A small multi-label image tagger, trained from scratch.
Training: 11000 steps, batches of 128.
Data: trained on photos of plants and fungi (iNaturalist), 90422 training examples, 15.6 epochs.
Rows from block 9 of a small multi-label image tagger, named by matrix and row number. Rows with one number belong to one neuron. Each number is 500 + 40 x the weight over its row's rms, rounded and kept within 0 to 999. All counts start at 0. Numbers have three digits each. After the name is the row's rms in percent of the matrix's.
Before each neuron's rows are labels from the 100 images, of 14976, where the neuron reaches its highest value: "strongest on" is what is common among them. Only what is clearly more common there than usual is listed. The data: photos of plants and fungi (iNaturalist).
# fc1: MLP up (model.blocks.9.mlp.fc1.weight, 384x96), inputs 0-95
# fc2: MLP down (model.blocks.9.mlp.fc2.weight, 96x384, transposed), outputs 0-95

strongest on: kingdom Fungi; phylum Basidiomycota; class Agaricomycetes
fc1.166 106:520495434472476486503513421444480538537512483532467598461536506489511504523587450482474433468531457455504481499504470564490524489454457532480488524581494509496532553479497545531493518523387469494539500573435466479398577473544493555472495502515493522558486463440460472490576472512535530511
fc2.166 096:392509564489485502522512491483461473527479514532477437536558549506417501523520443515605435498464592497480549508482523526494541436426509501421471451459504510502510533454500508513551457490474439544470569515480456558439513486544534491458487511535497472488540520486557494522456511572566536529

strongest on: order Pinales; class Pinopsida
fc1.32 157:536497542582483483428467503430414496535458503528562501490508535584507501463466538545552591415492518592515499442454482532531540483501551496439530517495542514413488499468448538485494474429532478477496465508443531461494488492464519516499491516508475494524524509520514528582476499586416489482
fc2.32 188:537533497513446500529463503503591508569479548488509531472506472485471505430481473429488463558428477483556447522480487564498479518474524533488559594471544455522476485432500528509486529427470497539539489595533527419536453502545539469478528544551427447451483506439535503543529494469460546469

strongest on: class Liliopsida
fc1.325 186:551525539544496462492507410503435544455542525536537488489530519505488455574467487457506547523507511529506496479469460505558562503497550424478569514438572431472482495540502463500503481533501481454488572439447487539506580477451464449478515406534496584486476426527469468549483530486531513439
fc2.325 195:529471524513539434536501436470425575486455495544529509504526473506420378500505438503495563530493525509464508554578524566469493504525456535450496476523495460449474463539440454527502508477525508509466496520534591526537536533547452506553515475583557483537502472501417445499469461533517467504

strongest on: order Asterales; family: Asteraceae
fc1.311 171:546528518481585478471508503464452489534503505535451558469547470505464504547536521476486447521451471558492532437453502569573531508541527468573517527431455515469544476559491513426532567459524524472470417551459484492539514455469500464487449453440463508460506550471449493477474586524455478571
fc2.311 136:517466479459491510431565569470513514503497562493478531589508424515550467491495486500466484534542490459597462463513514470445427476519525534539484468560471516588511522554441477451547518515468426506453486496551589473526465471449480431517519499503539511533519514475447550468431459490504543553

strongest on: order Asterales; family: Asteraceae
fc1.354 046:524490459545501469515462490547484429476558465481548420448504517398515538514471567493479568479570505538468518467508482504545437510465475530552546569500483439509490497540507544544586547555434477543446505498487518475468537523490550417499509564506519524456425486479519485477504440479540453550
fc2.354 044:465549520556502505513498467466470507502464511519501459528486498498503537503515546534474470540471456476500493530558474554506482541632529504468512494464427502482546466436481452500538472563494552550548490488494460482520465580466428522491480489492528531524484455536568503480394579412388514490

strongest on: kingdom Fungi; phylum Ascomycota; class Lecanoromycetes
fc1.244 153:492588502473524516473528509554429427464554496524489483461516490513440507471535478564492512488470466499546445465462473529534545472479495486453558420444576508508505515515513499483466490508517501573538418511444480471434520484544488572498610495478449510497499439445494497619505486453543476479
fc2.244 180:440526473455429459448530572578458491453444490561543586485466521406501569501461483524530526460521544490513438482553507456460520468532489511593488507536432502457453482445511565508533473521497478540524493499523506469533479516469544498430465598513475523486471497512467461563508507552542477496

strongest on: kingdom Fungi
fc1.78 030:472511504473523457464462564472440477433542455500418462447488422446516606532546457444573506471485493530508518503498440465484478495480517517450637499456492491450477490480513441529535482566516525477509470513421466546462460476444482475517534544461432484491482532529490472527538512473546489518
fc2.78 032:475520507537412562455555485606418488525422567471539468432490493565506434478483491499464456485483477499528467480460552484476512477548495491517542481495503483484575567477483505477571489425458485500544522563480484500505513532524441530419489545500541547538502510491545437499485577428496512524

strongest on: order Asterales; family: Asteraceae
fc1.276 222:495533468500481540478585492522505462588501480523482530542544517518571549568478534549540554491523567495512472457512448532481462462474458444502473503547427555466435567397441494533484493472472477467506525542506523501520561460471530441444516464511526493537479447507564487422455554468472451470
fc2.276 211:556538480495489432505547491465496505520483481442499499428497517457488442452517514485489478562533541552483401458491461510591489495548465512467448456475447477587531495475507473527520478442530523442522494564518541588535502416446515471459492542520451551524585561564484521457538509503519487531

strongest on: class Liliopsida
fc1.110 189:505467565434487517487519446476484503512546497466489491424440577455566493490508490520501534443504469440539457449499531536446516477520528496509426528515512534433507455472544499489509523449519528500485491537498415534442495514544527504578536498498496436623475551530576442455494488539463564566
fc2.110 217:422484461439532466454486499476500572474467487505474540466510577499479498499481541552491513533526521475562444493478459568463496424404528506483459512564474427463491456540487443553475495463457552469559491517540497510498555555490459534583573570462515485504570489498431497552532518494463522525

strongest on: order Caryophyllales; family: Cactaceae; text has "cactus"
fc1.112 272:555502521473544491526499466474478468428485532534433552504550537527417453538488525525469518483499526540512474538601434466541521543480538569469525451507459528508472556563467501527503476419445472435539491522608519527465517437529503529435466456469539508506434485526502451517464513461450537534
fc2.112 207:510472464485515463454488504471439480483427502458492535511484483540471506473501561522511535456500461493421515558598459460531535514541459555545544547563496511490448551531551565510466484515508498474506501454562501536526498504479465547468478586406495432490460499550499474462531547544408422555

strongest on: order Asterales; family: Asteraceae
fc1.101 217:542516515368472505477548502524462552555545561496479467437501529538531562536519527479451499533418499464463515507503500496492537463555451397484530512553508509502509422454490500470448537509502413492551511566479519522474575510455520462519469532504445474447574547467570460497497517500509485485
fc2.101 208:535528517480519477524522567517561538485508483516424470454454526488513489456475471582429456507434456475506530538486476491523579496473490535523535516493456457553531540527485438531484530475472581459492478436507554510473455571444485559539491568512466530440472592517476535484465385513489536497

strongest on: class Polypodiopsida; order Polypodiales; text has "fern"
fc1.49 101:428559552489522425535563525514397518527462501539494526554447496512498455506477517510520445532496454472513512477554424535464556463499507502413537513499524485474480461465487559443524551544504530382484517567384496457458509530513531515500506513473503514480454526458524469531492563453461477511
fc2.49 115:516460490494450457545509480532504496453523503422479514469525490455476481527609463555535454484471491588581443516487539466467502465464481491513531525497508518451523586469493477521464442461425437584521524469424519519537517466459497409517523474516543512484498608562515487518536531499528537510

strongest on: family: Cactaceae; text has "cactus"; order: Asparagales; family: Asparagaceae
fc1.119 162:456536467467488439577464526546493529517497485447426547540500521590475451520458519479516525468485488616555458576478455492501503504483498457425481489464478500466498473522472509445589581552492518497507449451533507475472528471531460538510549497503454498531477516502565471523521466546418465580
fc2.119 165:487415461479550513533445439499511469443453446431442470596568528481517484579495490517494507541561468483587495452479472559508575477467481475506524496456470512560453508484481518523457606555533544492457479542552486441491519538442446479490569500485510538492533461504519535478512521512467526507

strongest on: order Pinales; class Pinopsida
fc1.318 194:514591506526432428502467486479494507499458543488537462495544528437475526469460491536526578487546474516477436492453486559535517481542452461475502503501493482548460516476478492480523500502591567499468469504491507411507527492467549410462516465511442560503409562566508409519510556551530542505
fc2.318 235:465611478494440490467510514474444509537444539567523497486535466500513517518525523497507498456481447462496559505485522550478469469493480424505567601475513500589480498464562470522481449495488519477436541491492443504530600439547489480514545443563480521457447491502467460600542504494485529459

strongest on: order Caryophyllales
fc1.275 228:467494493506514474535464481497412440430500470419490540494556513536493536515477487535537453458561501510532509552444510538493598469480448456521493524548470559515516554524543525486551516499566442501456405455543502483422472495489466510493485457487579476543456434436522531544571506485516534453
fc2.275 195:563505467475522599557464490519441482496505519417509487558523508557534371459572488499449534453508509525458493523543484508523528489472491538458480519455464488528433518582508501451526499528537517520517516430487540448472430484478492496540473516482539560538478467467484528468476433577524447567

strongest on: kingdom Fungi
fc1.115 154:531513483501479498519565457510440445543564465486549523518597493534449508550432482507520527508458440488498555496528455532449472501461415532448567517484492528507501540433511491473475496485455499499491509433475509522458463454560407521456515491591478513483535530545477428454554535587544506465
fc2.115 163:455520499508529558546475599472505495519497511530527526420481513591523528468479463530557478494463577549504520458533506483384512554460445503464492408519502532495541532551443493542433498494468551554500412493484520524506508469434501549527426529474522484530518525542485428487440464502485499483

strongest on: phylum Basidiomycota; class Agaricomycetes; kingdom Fungi
fc1.172 182:450500484480473483562482460521459510534490437585490493487504500419534534526418489515528549464515530526476469481510452502492511488450442525455442436465474478485467538477512537490495458501499554555560560449481495546495539468497486553546516505575577497536478460550523523583523451526496419619
fc2.172 242:556440580478454534465518527503494446550535494511511434605543534463559537549503476547502523470507527576537475457523453562446465550432456514457405497486518560499519459514514449490516507492444453416511466512506555495500501528492490489558453444581480493543489459472479543488529497482493471449

strongest on: order Caryophyllales; family: Cactaceae; text has "cactus"
fc1.296 165:435521547537488435490574423512536561449509492542453542484504442488476495521543545504498477429456501508474436506458519475504522503545462454516451422524485509486543468441574556531449552521550576485457517560541526495439500561486550479500484464535521520485495544492528408523444565477441500508
fc2.296 145:574489503476474502506539435540479512532486478449553509446500497463569454476608476434482503525484514544496565512507491494553569474416534498476532528497513522482520458451512530512493480497478537518527506503425504441513571451519431451467465470451472544569463512516481436461585494498583451570

strongest on: kingdom Fungi; phylum Basidiomycota; class Agaricomycetes; order: Polyporales
fc1.366 156:539465463533498489516523482457521449476528437512487473585449514500466560579447489447474447509508520556505446448478541434479491540503519453550428542513509449474538474448446520426541528478491480528534493529544456549447520570510507503392466529528493486517484474535514538514466537569578434529
fc2.366 172:532396457462548483525475548510461489504480508564456507496424515463452549484506538495520456534560490505457508468483544482443538548453490510483440568457505499495565516458491573498439564540518532619521498501452536543458543545496496563504432483464492445530515455490520556520471466504515471422

strongest on: order Caryophyllales; family: Cactaceae
fc1.150 048:501444544574477522516541507492513476539521579501494466519458540567522518474407542523520452554469439520511538459519491484492489515492542602490582418484553527495555497382468511467518567492436493470477492537533481461489496542439445484451468522544479510518479509525583447502490489465501549521
fc2.150 055:506518547493531455533395493532521527463523494556468504436444420462484572489589520548510475448467514560545451481522521481462508510516496442517520495509447448479491519570517503504520446546480519467487524491428551537494551431572526453561504455465385496532496517492526499532553437499517535516

strongest on: kingdom Fungi
fc1.370 132:540537541479477491498517473499400468424530555513482516564520477471501451443493582514496571431492485531479448519453497537472493507451462460428507502548482537465537567500477476454510566434475601545541447448514550540453507461538514468512496520472491529484487561481477460472463526554583518464
fc2.370 158:536467492496495498528485477482528491436524459504526571527501506559477540494549511498498617551427452531551454473469555537526411498514506534487494521448523478483450489481482475498565499464454444493561536457509439439491571505525469481452550505499554457494395526488505420501450577526539516540