Rows from block 12 of a small multi-label image tagger, named by matrix and row number. Rows with one number belong to one neuron. Each number is 128 + 32 x the weight over its row's rms, rounded and kept within 0 to 255. All counts start at 0. Numbers have three digits each. After the name is the row's rms in percent of the matrix's.
After each neuron's rows are labels from the 100 images, of 14976, where the neuron reaches its highest value: "place" is the part of the image that holds the peak. Only what is clearly more common there than usual is listed. The data: photos of plants and fungi (iNaturalist). In brackets: how many of the 100.
# fc1: MLP up (model.blocks.12.mlp.fc1.weight, 768x192), inputs 0-191
# fc2: MLP down (model.blocks.12.mlp.fc2.weight, 192x768, transposed), outputs 0-191

fc1.675 034:095093136126127156127141175097188152142148094134166069144104172102156105156087111123097118116099127139098149103123068115138077116180094120132135124149065088157153132070171084128174181184086152100123119129138079061130121151137137105171124099124082114133115151190135091150085147119114108205105162075143143169058153102196133181135206055168115168171063151177135097185110116152140140108136108134099120141074099146129121110143125155124167140113164094129114072114140119081124138182116138185121092122038055134147176140136103114143136125110085157169144128162091126099099137121139122125
fc2.675 039:121146100129159100136115132134142114125137127125101219175162110093081135140158067129123144192147083143191099133128133165098149089108144161097154097141156165058107093196095163139137087106124130144157082117154160157091122110115155115075129151063172136182185103121108113115155145075155164090111089135108128107153136092097102129129041121072109101121198116148124142108129173097139076103111121137124079123107159115085144145133122121113098163086149135108138125178149135207114152062107169134121156105193198123110159087116208147145081144190153070108118089114124127194145120133092143165
place: centre (60)

fc1.456 049:123138125028108121106143050115141170103109141111119049081058141164124083133108197186117140133159204129166099075099092130139120082198105134113120137154114134077155175112209179102135132114082138123068162097090168126152098151137121148094143109099123124144102101143123126138107126102169152113148132162094100105119137123101178159080144135169098184197101121191144120132115116114178145086181164128092099151135166145107115133136146142134140116148118119185077132097112096129099123146097133167140123145167090131082185104129142151110117126130162103147196106121212111132104080098182074136
fc2.456 055:152116128152175082102102159124137070140156103101089179197128116156088155081165136114104153166088111081091135208148139100109116136123197137150131112102167109121089086176132115102105158124223127129152069127157114131101122133077126154156098110106094177157176171125133133095170186118100123151140186150181079185115097087153073133174117098092144067123104145177115145095082088122087120095139100140142164088134091139152136148152108122102138123132143112133179138124147107211099143134151146131059088110082160144138132106141179100136105128058130139100077153135072142164140208113122168149
place: centre (54)

fc1.233 055:124159141116077143107171095124141104158146205167157132164182093119144142148163069137134093166111135122120142131081083155121124103165180135091136070134157126067146148068102049136148123137111177128144101129122127098111146156138133130092144104092090107176111185092151122105052100178136079144068104093107157147133111081143130183135127109138097131106073116188179176104127176083135082116157183145070119155080112151133162149137164146116095157126149194122193044155103125103130132175125146192133177146154129169077132197150164133140107099110132086110124118162095163099091113112158161137
fc2.233 062:113065116138176129206060188097127127098147091110120199125109147132110056124105138051126139063155148149146128132159141131104133151147090119150172117109131173142147078172146175121117144165135041157132123168159128111124093136133163104125171158113118121090169140173114150156182153125135189129139122128124137128149105126085092100095114182118104119181157152167086101129166098178159133166092090096154106176115124104171119136108105164099132088127108055105142187097137127130124119044110140039106125125119175093180069086102167118130124113154139135117077166090105115150137199133106083153
place: bottom centre (30)

fc1.432 167:145149096132149093147080100090146121110068120127123085113106163089148111163147143171092115155078097102078121093119169128115125143107093119114182078196106109110132120178106202190130110147097147186077107135161134100134071145134149098129125131150151094146183221103211114116189116148117160153111171153128098154117115122120143086129150097137103206169166127102156132158126130104166145079133082138142167150130130157070075126135189158078097105121100145147128119129123142115078130137169102067067069165106140132148109108131168140147167081129091124177089191094107121096207160121157142103
fc2.432 199:122132122089109090098106066048127079138131078076147130165152142113151172120148185088173169162130132127084152160090153135169111157094124088088163128132163118153135148115094229138094172095134157141110097157124071143133131189198058150067138130161147140129132064099112139068154110143130146094121088121133142184105128132160123106108117141107104173163182130090134127153133059195075173130108149127125085134128133115105119177123116116080134125154075176109113147088109115111115152123146098150157131133111115140128101206129140124169173119134088189189071154161135106135142047087163152134
place: centre (57)

fc1.79 092:084112092056086165172181150151175133157162185158154141112140123131134098117190120068158159091100099088113120072056133131150133132134120150128141114103117090145185101166129079188118141160142107106151133118143117137154170142148167128145121135122152143129103090134169149149089127162152147151109152109109150166105139146074144140131126158120207099125093104093091091122167103080127093067187118177111088086125107142141120200138158147144127103083083081097132108109143157129135166175112047062169142123147206158034176142156115125114096157089152155091202128112143114180108101114101153122
fc2.79 098:129144192131094144138094185112062145059122126075157098132125108127111173132130137139114087128121124137159048093112130117142150053088144122091144158131180123154101128127134179060198132092159115141101088109093106116094143110186105147165105099157056068123145099123126134122123150102105135025137138154111166123144124135116136110126141147129133155117177122159157152196098065096129169180126136139134151148183185110153142116107168128105132128143146145136130136137125096109096229184126126145096083089129167115183119175106105099158154111210137184103056160129089127084097172123133123108
place: bottom centre (32)

fc1.632 060:154135158054074118115129165095134145131137131139186085075139155147114114168121126121169173060108106085135138182128145115115157163102113146109140167139020110093124076192161148158134157109117149131118167169125102182131169170155143134133129153169123128152083125102127115155143124125134117106111147117116091095143114081150149149149140156176169084129119117124128191144146103124091097067167081184108190152144143172114146159172101175174102101121148128049056124147118038144089103140148075099106116171151110072164144091096124100110109123075105074056092167145130185143108109144144109141
fc2.632 090:158149055153181173084102123097103090133104063148074123107122107135163142056172113093160126134169130097115145147095101228158144127132165090114133118103138114166135089088104078123152066091164192117128126111156102093142119116141093177104129124116107169112107078076141114078115166164099204139178106218139101133142049144211157109102155115089103138107166155086145118137128162126131097157111111124129124189145128115094143165153197170116147083130146139185127146108173094154171103122112078079105143123097106145174114134135084103100151146156124165144136169141160118150107090157127095142
place: bottom centre (33)

fc1.115 152:109161143128106042072112166102145110139111119165125094102108068141194095188162098132147136135125089148119139108131148105087150111162162118075155151158064101109156081171051134135149098105130153108085144123080111119185096087146169159116153161095114107104110132207105161138120141078123115161142105127122123157127152103151114090179143131130094120107095152116137167090130128157105126089082095151127177104216105102139136145199135151083023142115142124114105109188187180138088141129161073100113107121147160118120119171081094198113140161144113144149151111164119177141180162129099119188
fc2.115 160:144105109114088159204128135097096097105139117114132119170142113152099140206112140126101071122140103115183101039141173086146101135172103107143074156104083165131130148119111091104180146148085110167175167099162153152072155131121185159117128144147086094124040131105079131140110111124129102118112110124114168148146128135086129189114145137113081081062111193088140126145121144153154132164203182190060139076171117220121133131167093155133096155083143113096106122041110159131150123104121146170140112180144158116126143168076160147181152104142142130151097163089133130112103127120111136122
place: centre (50)

fc1.543 108:053168141119033111112160108124129137078152149145109153140131080184162167119159136081165123111116122128120163118109171137115115132147147157143148086093191121132096154115082152109106083125156140094183176131115133102110108162136138142105112136096089066152098170099123126147084150131115128036094164159107147176138098111126115121080191156161149107105096112083168112119119097152145152154145101165148130127095133184175095071089108167147142125127179097111165121064137185124152154072057146141159151123114170082102108131110124159079156175145189065080140126116044127106179127120125201113
fc2.543 134:132117148099136096089098180078172191122167090135143098018127105163087167071108138145096116085156159081130161093103116170126125103151161164119118081116101123139094081174170196127150075089168120180174136114203161200144081109116183109134138121168060180145148120147118185116132075081112099189151139132119113137128152159127150124139143116170132113128141105152105123130169147129179097150097103156075084117169115139129154127091129151132132111116129142157093095162120143106106111159074153129139119230089118114136083114083125092174145083143111136157087093077141107096116158125145153171
place: bottom left (30)

fc1.339 133:164110138162127115109136159106118150095129125112102175111130137110124108129129133166127191178127136130132177073099105198149079135126118140104170096152084158115143141149141142162100124154229080104115083154099192149185129137116106141139071126122103138098121083136195100097163169128064124109083146154085107134133109096140131096121135086096133110096162085106178117122080088117104108064118078174130127095166155082146197141129174141103145129133094117137182107094135140170141186133073134126156041124049133135156152147124139117150142126150139082196127200119069098099177127202097144162
fc2.339 144:067173105112094113109120107145126116210192188137103102160136141080162107186138085144194153109153186104175142079132132175117096123196139182141113117141092143143133112114082162048097134152172113117164106170165089072085131155108135147044156168071095085135154140121093103140096077080145129098077115138133117084162136119147129118159187127142145158072164082132114133086155139105119167068130112130110173145121114159102130089118112166136121084075099145179152153082208162097164156136158144110090140134098091125107162160081159122149106125125063099139125141143157141117176148127131145123
place: centre (55)

fc1.361 043:083131109144164138149143103180192124129087100106137101111147125111138098082082134100162117127215153116149166100178081158130079111158138105191120132121064082078129094113140127124107183151058132109075132092102125136107131140148131101124106105073125159154094093144151070164100161115150169097098111114137126094112119105138137126088160132186052211184113091209129112187155119129190132097156063158110148079114132124151081150069120130099122140129134135176117133109156099141073127131141144137059163134147163127163178140143165120149233100158114157126168107106170121132098116132125109163
fc2.361 043:154082114116073122117103134119184153113161188130164167178127085121149204057179119169069146197109092161122093175145126126110147130129113154112132140129171161110114155147102176122145159107160121188148140139177108164130113091113102118159133091079148157100173127124155168139136147090097114126139182119109149161135115122122150159165076089051146080095115164142161083045080147119041102139110121101146127140099139139090157091175141131188108124134144062146132062165099190154136138140110138103120108122114148107106140085151137079118069114074136137060088090135108150135185166106098164140
place: centre (57)

fc1.713 031:155153153154092178136125135112201115156098112132081185104118157043120112138139104151142102138065156146088106141102092115102091077180117095102175128149084114095110124080196168104117136096146153113129091169148105184111160144125128133108143098109143134125184105143123153150071073127096079174138074161148132116115164147102138150165167055107162138197079137137137146190169100157141113138170146127112126147120165058160095171154082114066099164100107123203158128075124113106168138176073077179136141092118111113113156138127155119151167087141148143169091179156115180106119086088140130097
fc2.713 032:150119067137161115155143147137084105145100128169197126160174137099147120130139054087149181155191148103140111159111065104104132151127136106141115072109131156133132136159098101144143146180085112153156134148102167086073141138096122135102153146125168115101087167126116082103117133107100221056110174101095116074155152111160159115080133165106108118117175111178181095147136188087120127132131040131113150111091101205101165091118157184141161083128140149127154133114093142173084105101127114117114092113112199163152117084113199159100099176097157129109141105157143056157141148150109093084
place: bottom centre (32)

fc1.64 045:173139150153147095119118114185189139161178095143096131138120119127146060154126088190131121171107214125094181120140172143143136140114164098131072066112102085134125186150169096108164073105099115114121141151106112123084103113128087158164129117102143122135093164121183052174146124158076143117128092162128049122142168098134119122166154190083141095183118167174100151171139124140106091136140086110086070147171181086126116151127128121160121109200102078129121134112105137145129173093205141075138114146124097136141138103077152086212162136183142139158109132159088099124146143151120140082
fc2.64 048:133130071134122099151160157115113129067105159147171162146111152170144090175142083077132130118143079147105118181119065115156056091172094173111085150157132145119160120098089152112080151109159150133135203155131144147129202171140189078104152135157115145101181177172108148126138143089139142142075126142120162113075132147118158092115138144155095166104143118144184091094126131113114169073122114160165093106067143180149120083073108131062142120122161141061122157172127142140124084150008143113142118119162139135109123083161114126056105164105137084144076125162140154137145083136120112179
place: centre (53)

fc1.231 042:109097125116086126086100057177125129118110109121149140113114084069105156208113133122091141133148149143167175094115086140121145100170136143100162110087126082106078100101123157206196153147141150170104166083080116129104091137099219124087159068194135109107132185067132085145082149114172160115066206123129104170103090157082159164153126130175102158181090081138161118102152137136132155123128130127119180136117164091127129124136184165174162079049146142179091148125107109131169157143116088157066145108105117177135157092151095134109099116115126153118127097162096104141140140147149125121
fc2.231 047:114133150164191050082076168108123121130158141145173128139201125157104084065114100162143152134102103149104121156177133128164126128101118098159089133181133128120174211143151119078169089088116140133139073138207109133139113105115084104095154146105163148183126062139126141157175128119132089129174116114126128117197138113171137073127102122112130083141150143177109130096108143115124105125108130114138073136115043155129097144131153097101132168168141067093198116097118107154097113141131117056120101098131182081155117165091160144122161137118142046134153161111138188183084145127076114191
place: centre (70)

fc1.22 041:131131159186127106131155153132087135147135099118093154164128156116150168133174088067101151157127134103067106129162168163118096196139087106142137147115106135115187115172125153153128100103111173147079170179119103140127154135193122140155227156109140143134133102117079167067117176109101086156144113146162099177034149120129079069110102159124179143084156106150155118139122159135086139057053138177154104110155120162117096069129150125094135120163133057110122164143140093152096111082153176129118168149142099058140179110130128128215102165121150062120153082106137155131136142119104129147
fc2.22 044:161122091102139147087070088156140146091146154175163068115119138098085157148126144117082065107090093148157089081067137066187140107122111100123109090136147080098059159092151162125123107083163158065201105153137128156121126140101124129056123080156177087124112145149107091114120118109144110151134138090137166139172142159123144120089114147116116115189123137137151126142120133084161120156200121111094129137171144179111171139126097096200106166102092144117177094154156154146224151173127137146114131125083110107113132183116135105107166102155140197149151144166180121187165111061138155071
place: centre (54)

fc1.228 069:098111103093237109137126128132160108115130117141185138145092084120198124167152159093070127103109119095127114113107131057103146127196110085095216141137132123169131051120165091068180154131074076111162174132140125132092116125063181151112156116108141166104138100113099118068106128069090117173096148084136081178167160155127137128155085113144140189153147104117135153204157158158081143114127090122152118180096174158169123123148135124131115119081138134127070144105149133075100095134108113132120157111158132164103136176184114141131145143120121138188080061154110162110112150144086104116
fc2.228 075:160108161103145100170127101106093114112116141116140118136110115110169113056028118156073137112130155137145114120169143208162193167040110188161119110111091106082130153174143135217113084121156150067125082098176140144069128140111106121114140089156082138127154158139138165143139167141186103067178127085185125121150065083119142110101127111127069125136143139102094127140126084125156150137143166116150143123163187118108148201129163135131134139128072068114148077103151114174106162159164156128143089098103107112105177098071170184101154149119137101090148154112171144123128147161095123115
place: centre (61)

fc1.400 086:102129091124115135142106182174064131076107137134066052090065124138160113088115150083076161112149151123128069160130150191103174086146148180110144182130126113131140100070173192168064091141078083124099150210111157117141160147114114127113121174158163092125147135139160155176135135115144056138169099123121110138123116100083094121074133161149155185142102100106160080145094122125121191112140148156126128172141088166148161113116092149133136136074166191139130109161119121133096064126099114149135123174103156086155185145125088117112082136145070109065092126174150139134156063155134126120
fc2.400 101:133160147149105095121132114160124121137148132102099104178118118145094193164136151138194079108061110156175121133100134137106160108120153108108182147128108144148063140132123096132138159171127131092089106087166069163114130123142101101031075151105177154083139110146120102157090109155096130111145177146087117081144147158097097137114090075206081096123139121165110069073138149197151109116128153108109206140156149188155118134171139137162121161101131156166117174163104063174138188157110097130111059167160137145108146089144155147130075146119155116164075105126110181079076135153117147067
place: centre (50)

fc1.90 046:090077107142098223133140093203142171140126127100197116107136149153091132098120126119161129137210092093135074100122114101090098076151117157108111123145095090107155150145100104163139111155125133133110169093156163093074155138131129187086114157119161082104106120104123129099075129123125144138192114131155217146179126103109103130084107117170168186108130047035153132142167123115137084116130115158120122108162155178078152194119098159120114133112132154063114150126178144102133108141148128129150168132137138128131161095100134135119137189064125151094187063080133080146097149194130130138
fc2.90 044:173144152086165154100149182079086133165104145128082036114137069099121157206114123087120091108107113167123105138093172174123128135089155154120145137071156174132091153056110162115151180139113155124099142151124108097197121151124175140117141093108117116206154103130156171114151097176111084145111060166115043084072100098147095126157131128137135106135142130156110143124138117118123155197102116088144161136190101154152099178151158121123156136135088107183151092161120118139141147095124122093121099107134160097174138130106125077135130063146179190142131125180128112040169120089084128136
place: bottom centre (30)

fc1.554 194:114124164179117127102147162147163159066127117179149064143164127170120152144086089149140068131182147113099169132098125162095088102129138146111178083147147131175100170104113116091177184205081151151097161159128096180103135138141111143160141122144104143089103133133146103093162152186146108070115080107140154079114085112120110098141161134132107134114187146093146148098139112132132110078096146192120127047094141132091151179100085126068075146149099164150160147199157155131120125114138188175107123138069106124093070143199121105125076111112074119070125150098124167180097179127146097110
fc2.554 145:169187151122163069171194109136164167109151091119168165101130078136105100082078116069131148143119107210070051165146069123139168158163081103143158121149102099119113155180130133155156137133191140139137133126129136090098120123149162202157144122092144113137124095140128117123102120115166123144093091154173169070123117100138107131100065128181112092150162115090128136097149090127141176105132120064111129139070156159137191091107112141084096067157088099168156163164140171135118145176148116080188121155123083079046097086139114098129115158158165117183132089106136137142102146138154102160
place: centre (51)

fc1.766 172:198110073136131104122179149138086101141172130114152124132108139157099103096120129140116072190129141092168165134200197117120197179133187109066058120115184141084171132154132183122131133165146114118142130130161110131165112127130098151118157127168156061115077150115097149092121118165131080121094151078174169096104137158155147162140184153133142052092087147115128141141116116180088099132109147182091120068131084096156150166134119083094187083174074123106131080143130135118093139072118131158153128136129106129086122111110125082162132130141142106153057088141141111133090099087141180207
fc2.766 147:102172165088076143147154119106156114109153117144160144118107137089138163152055120138099149119073125150113156142099087164093076175202115059119137113144116073115152207169098129087147138110135152097133149113094116080122145134114129153161117114175102157131122139093147081197138095165117101098125112187147120097153106173105133131032048140198156131109093146153125141136125147149119123131119091128109109180128142041076133151114117153171129185158127109160142163126145213123095136178114107111134137105132199196140187156107131120107064118090103175088111146109147165091134121109085096147
place: bottom centre (32)

fc1.601 069:147102172170124124139129140156132122078161108152096112147099106136098080170083063093205159212184135109127142109156088165171118061170133105124190139123075122109187150101168158183073157129090166123094111111108168163113152098126139117164140110094126178139087173103150103110084148125105105113129078194087151127160135067119165144110063152183033110152142103179151078153125149164123140132119180137116135135061156204100139095113137102093102120172149086135134154148134106117142143107096085090124140106118088111131175126119148137138171099142134097127124086119079123178103083163162115113
fc2.601 062:139077089125135126114128125154175113105094161102133128118135121134164130082125150123094173028117115175136220157130077109086180143115077112135145142097129122101097153140134139083128184146170141123162097124112123116131162167144118136133136154060110093113109109177110160181146130148135156130112226057080124103136125128110149123121171100132133168156134143108118102060071199093108103110198100055110100171132096106181133093113088139107125150168079142195073097157164106150163133141172178134156142119084136139149129130103159045150117107093143146149103082139091136142141172141099191143
place: centre (70)

fc1.138 060:106120150114135152047152085159134143092181122175103120103084113142168044132134131122159122135141094131099139144179094172136118098103136123102173080137077118123149152074114147143117109146090131181145133162069170144129080176181107110140096165101127119145117173152177102174130184146145122128096126124091134138122122090132128116155124105218077183124195104191124036132099177196110197129092126164147095107105127167143101112120124119110119080120173187160084150117121125113090079126132101095096181130092183117109171123098134133109090089079123142103129167142122074123082108188083142109
fc2.138 060:138136138177114110138061132142159098088163103132131099139195179079104172083143142137146100063125060163191167159168120119128144069151099103126094140133170085130113073107101109148118186147147173078062143149144150123142159112105101083087142143132114154118162098167145096156084096135169098083179142129091101111140194120108126083106105113126128097145079145115174173107089150132105110119129128029132140151106151095173136118138122148091149199124099067168097087160153136140147193065161132151121119160161129127151168108159115130150117121154138118175094064116123208104132177189132108115
place: centre (76)

fc1.574 091:205139115078061153114199209144149177114095110173147131129094068068139097116134144107128149172080064106093135140122135120136151077167128119125142100117116122085119120124141087160175133128139166151143109212150112083117176133167119128115119124141161115126163087133117096093075131146171144138114129156096164158125120118110134126115142077054121147141115117185190106174101121099133036163094122137099150102160066156103165144138142092141167190114141143154056162139109120130090116069152101077123166145073176129143103124156137109128192139151100112078167144182161154146120086111147111070
fc2.574 085:049047109128136128146129114158111089091117121065173107126146106153084177206141145157108097144182140148139143158124083119120149168085103163135087158064120148113147176080173171163186129165153128133101115158136157120118095137130102111143111139087101137144113104116104104087153157039172110169123097111117132131137073085137159089135143132140123148137128104061143055133140190117127125115135106209148143115235126086089155102102109136147108156115165102111204124143128147134150136091107181146161074149175142133170139089116070161142109131113115148166097141080070118150102118073115137170
place: centre (54)

fc1.612 034:099136195134084104111171169177113116165093086194131128114109077186149106163152102151092151125101140129052074155128165143178181144138126096181067137170076055062168158174164142122143084160120134131118143179179190111149193097174082140130125132098096139161103153075137143151141128148078130151142158162133106118175116101166131166132141179143136127089147148144089103163066172132136139086119115137095075127142136144097082125111101072161118126132131132125134158190147097132149153075115112099114165094108078107085156143093176135140108128170145130148118126103139073139154115214163161101
fc2.612 037:206127054121110133150144071118107156038136169111109094170136165085161124127150133053149112089136098127192136099070085119079090134116143131088125097134115128157082044120155115132091161123134196048159164148113086126087175145111140130144149141168151083079178151202137136088061123139138156168160116065131111151075180132091130110181134098096122145137136092130192159123152097120134091162183109150110144122124132133150178113101128152092137152129087117095157132125157190130161113127122133175159104139144159115176169082169131125107127158087099160149132108132148187096119152093104130123
place: bottom centre (31)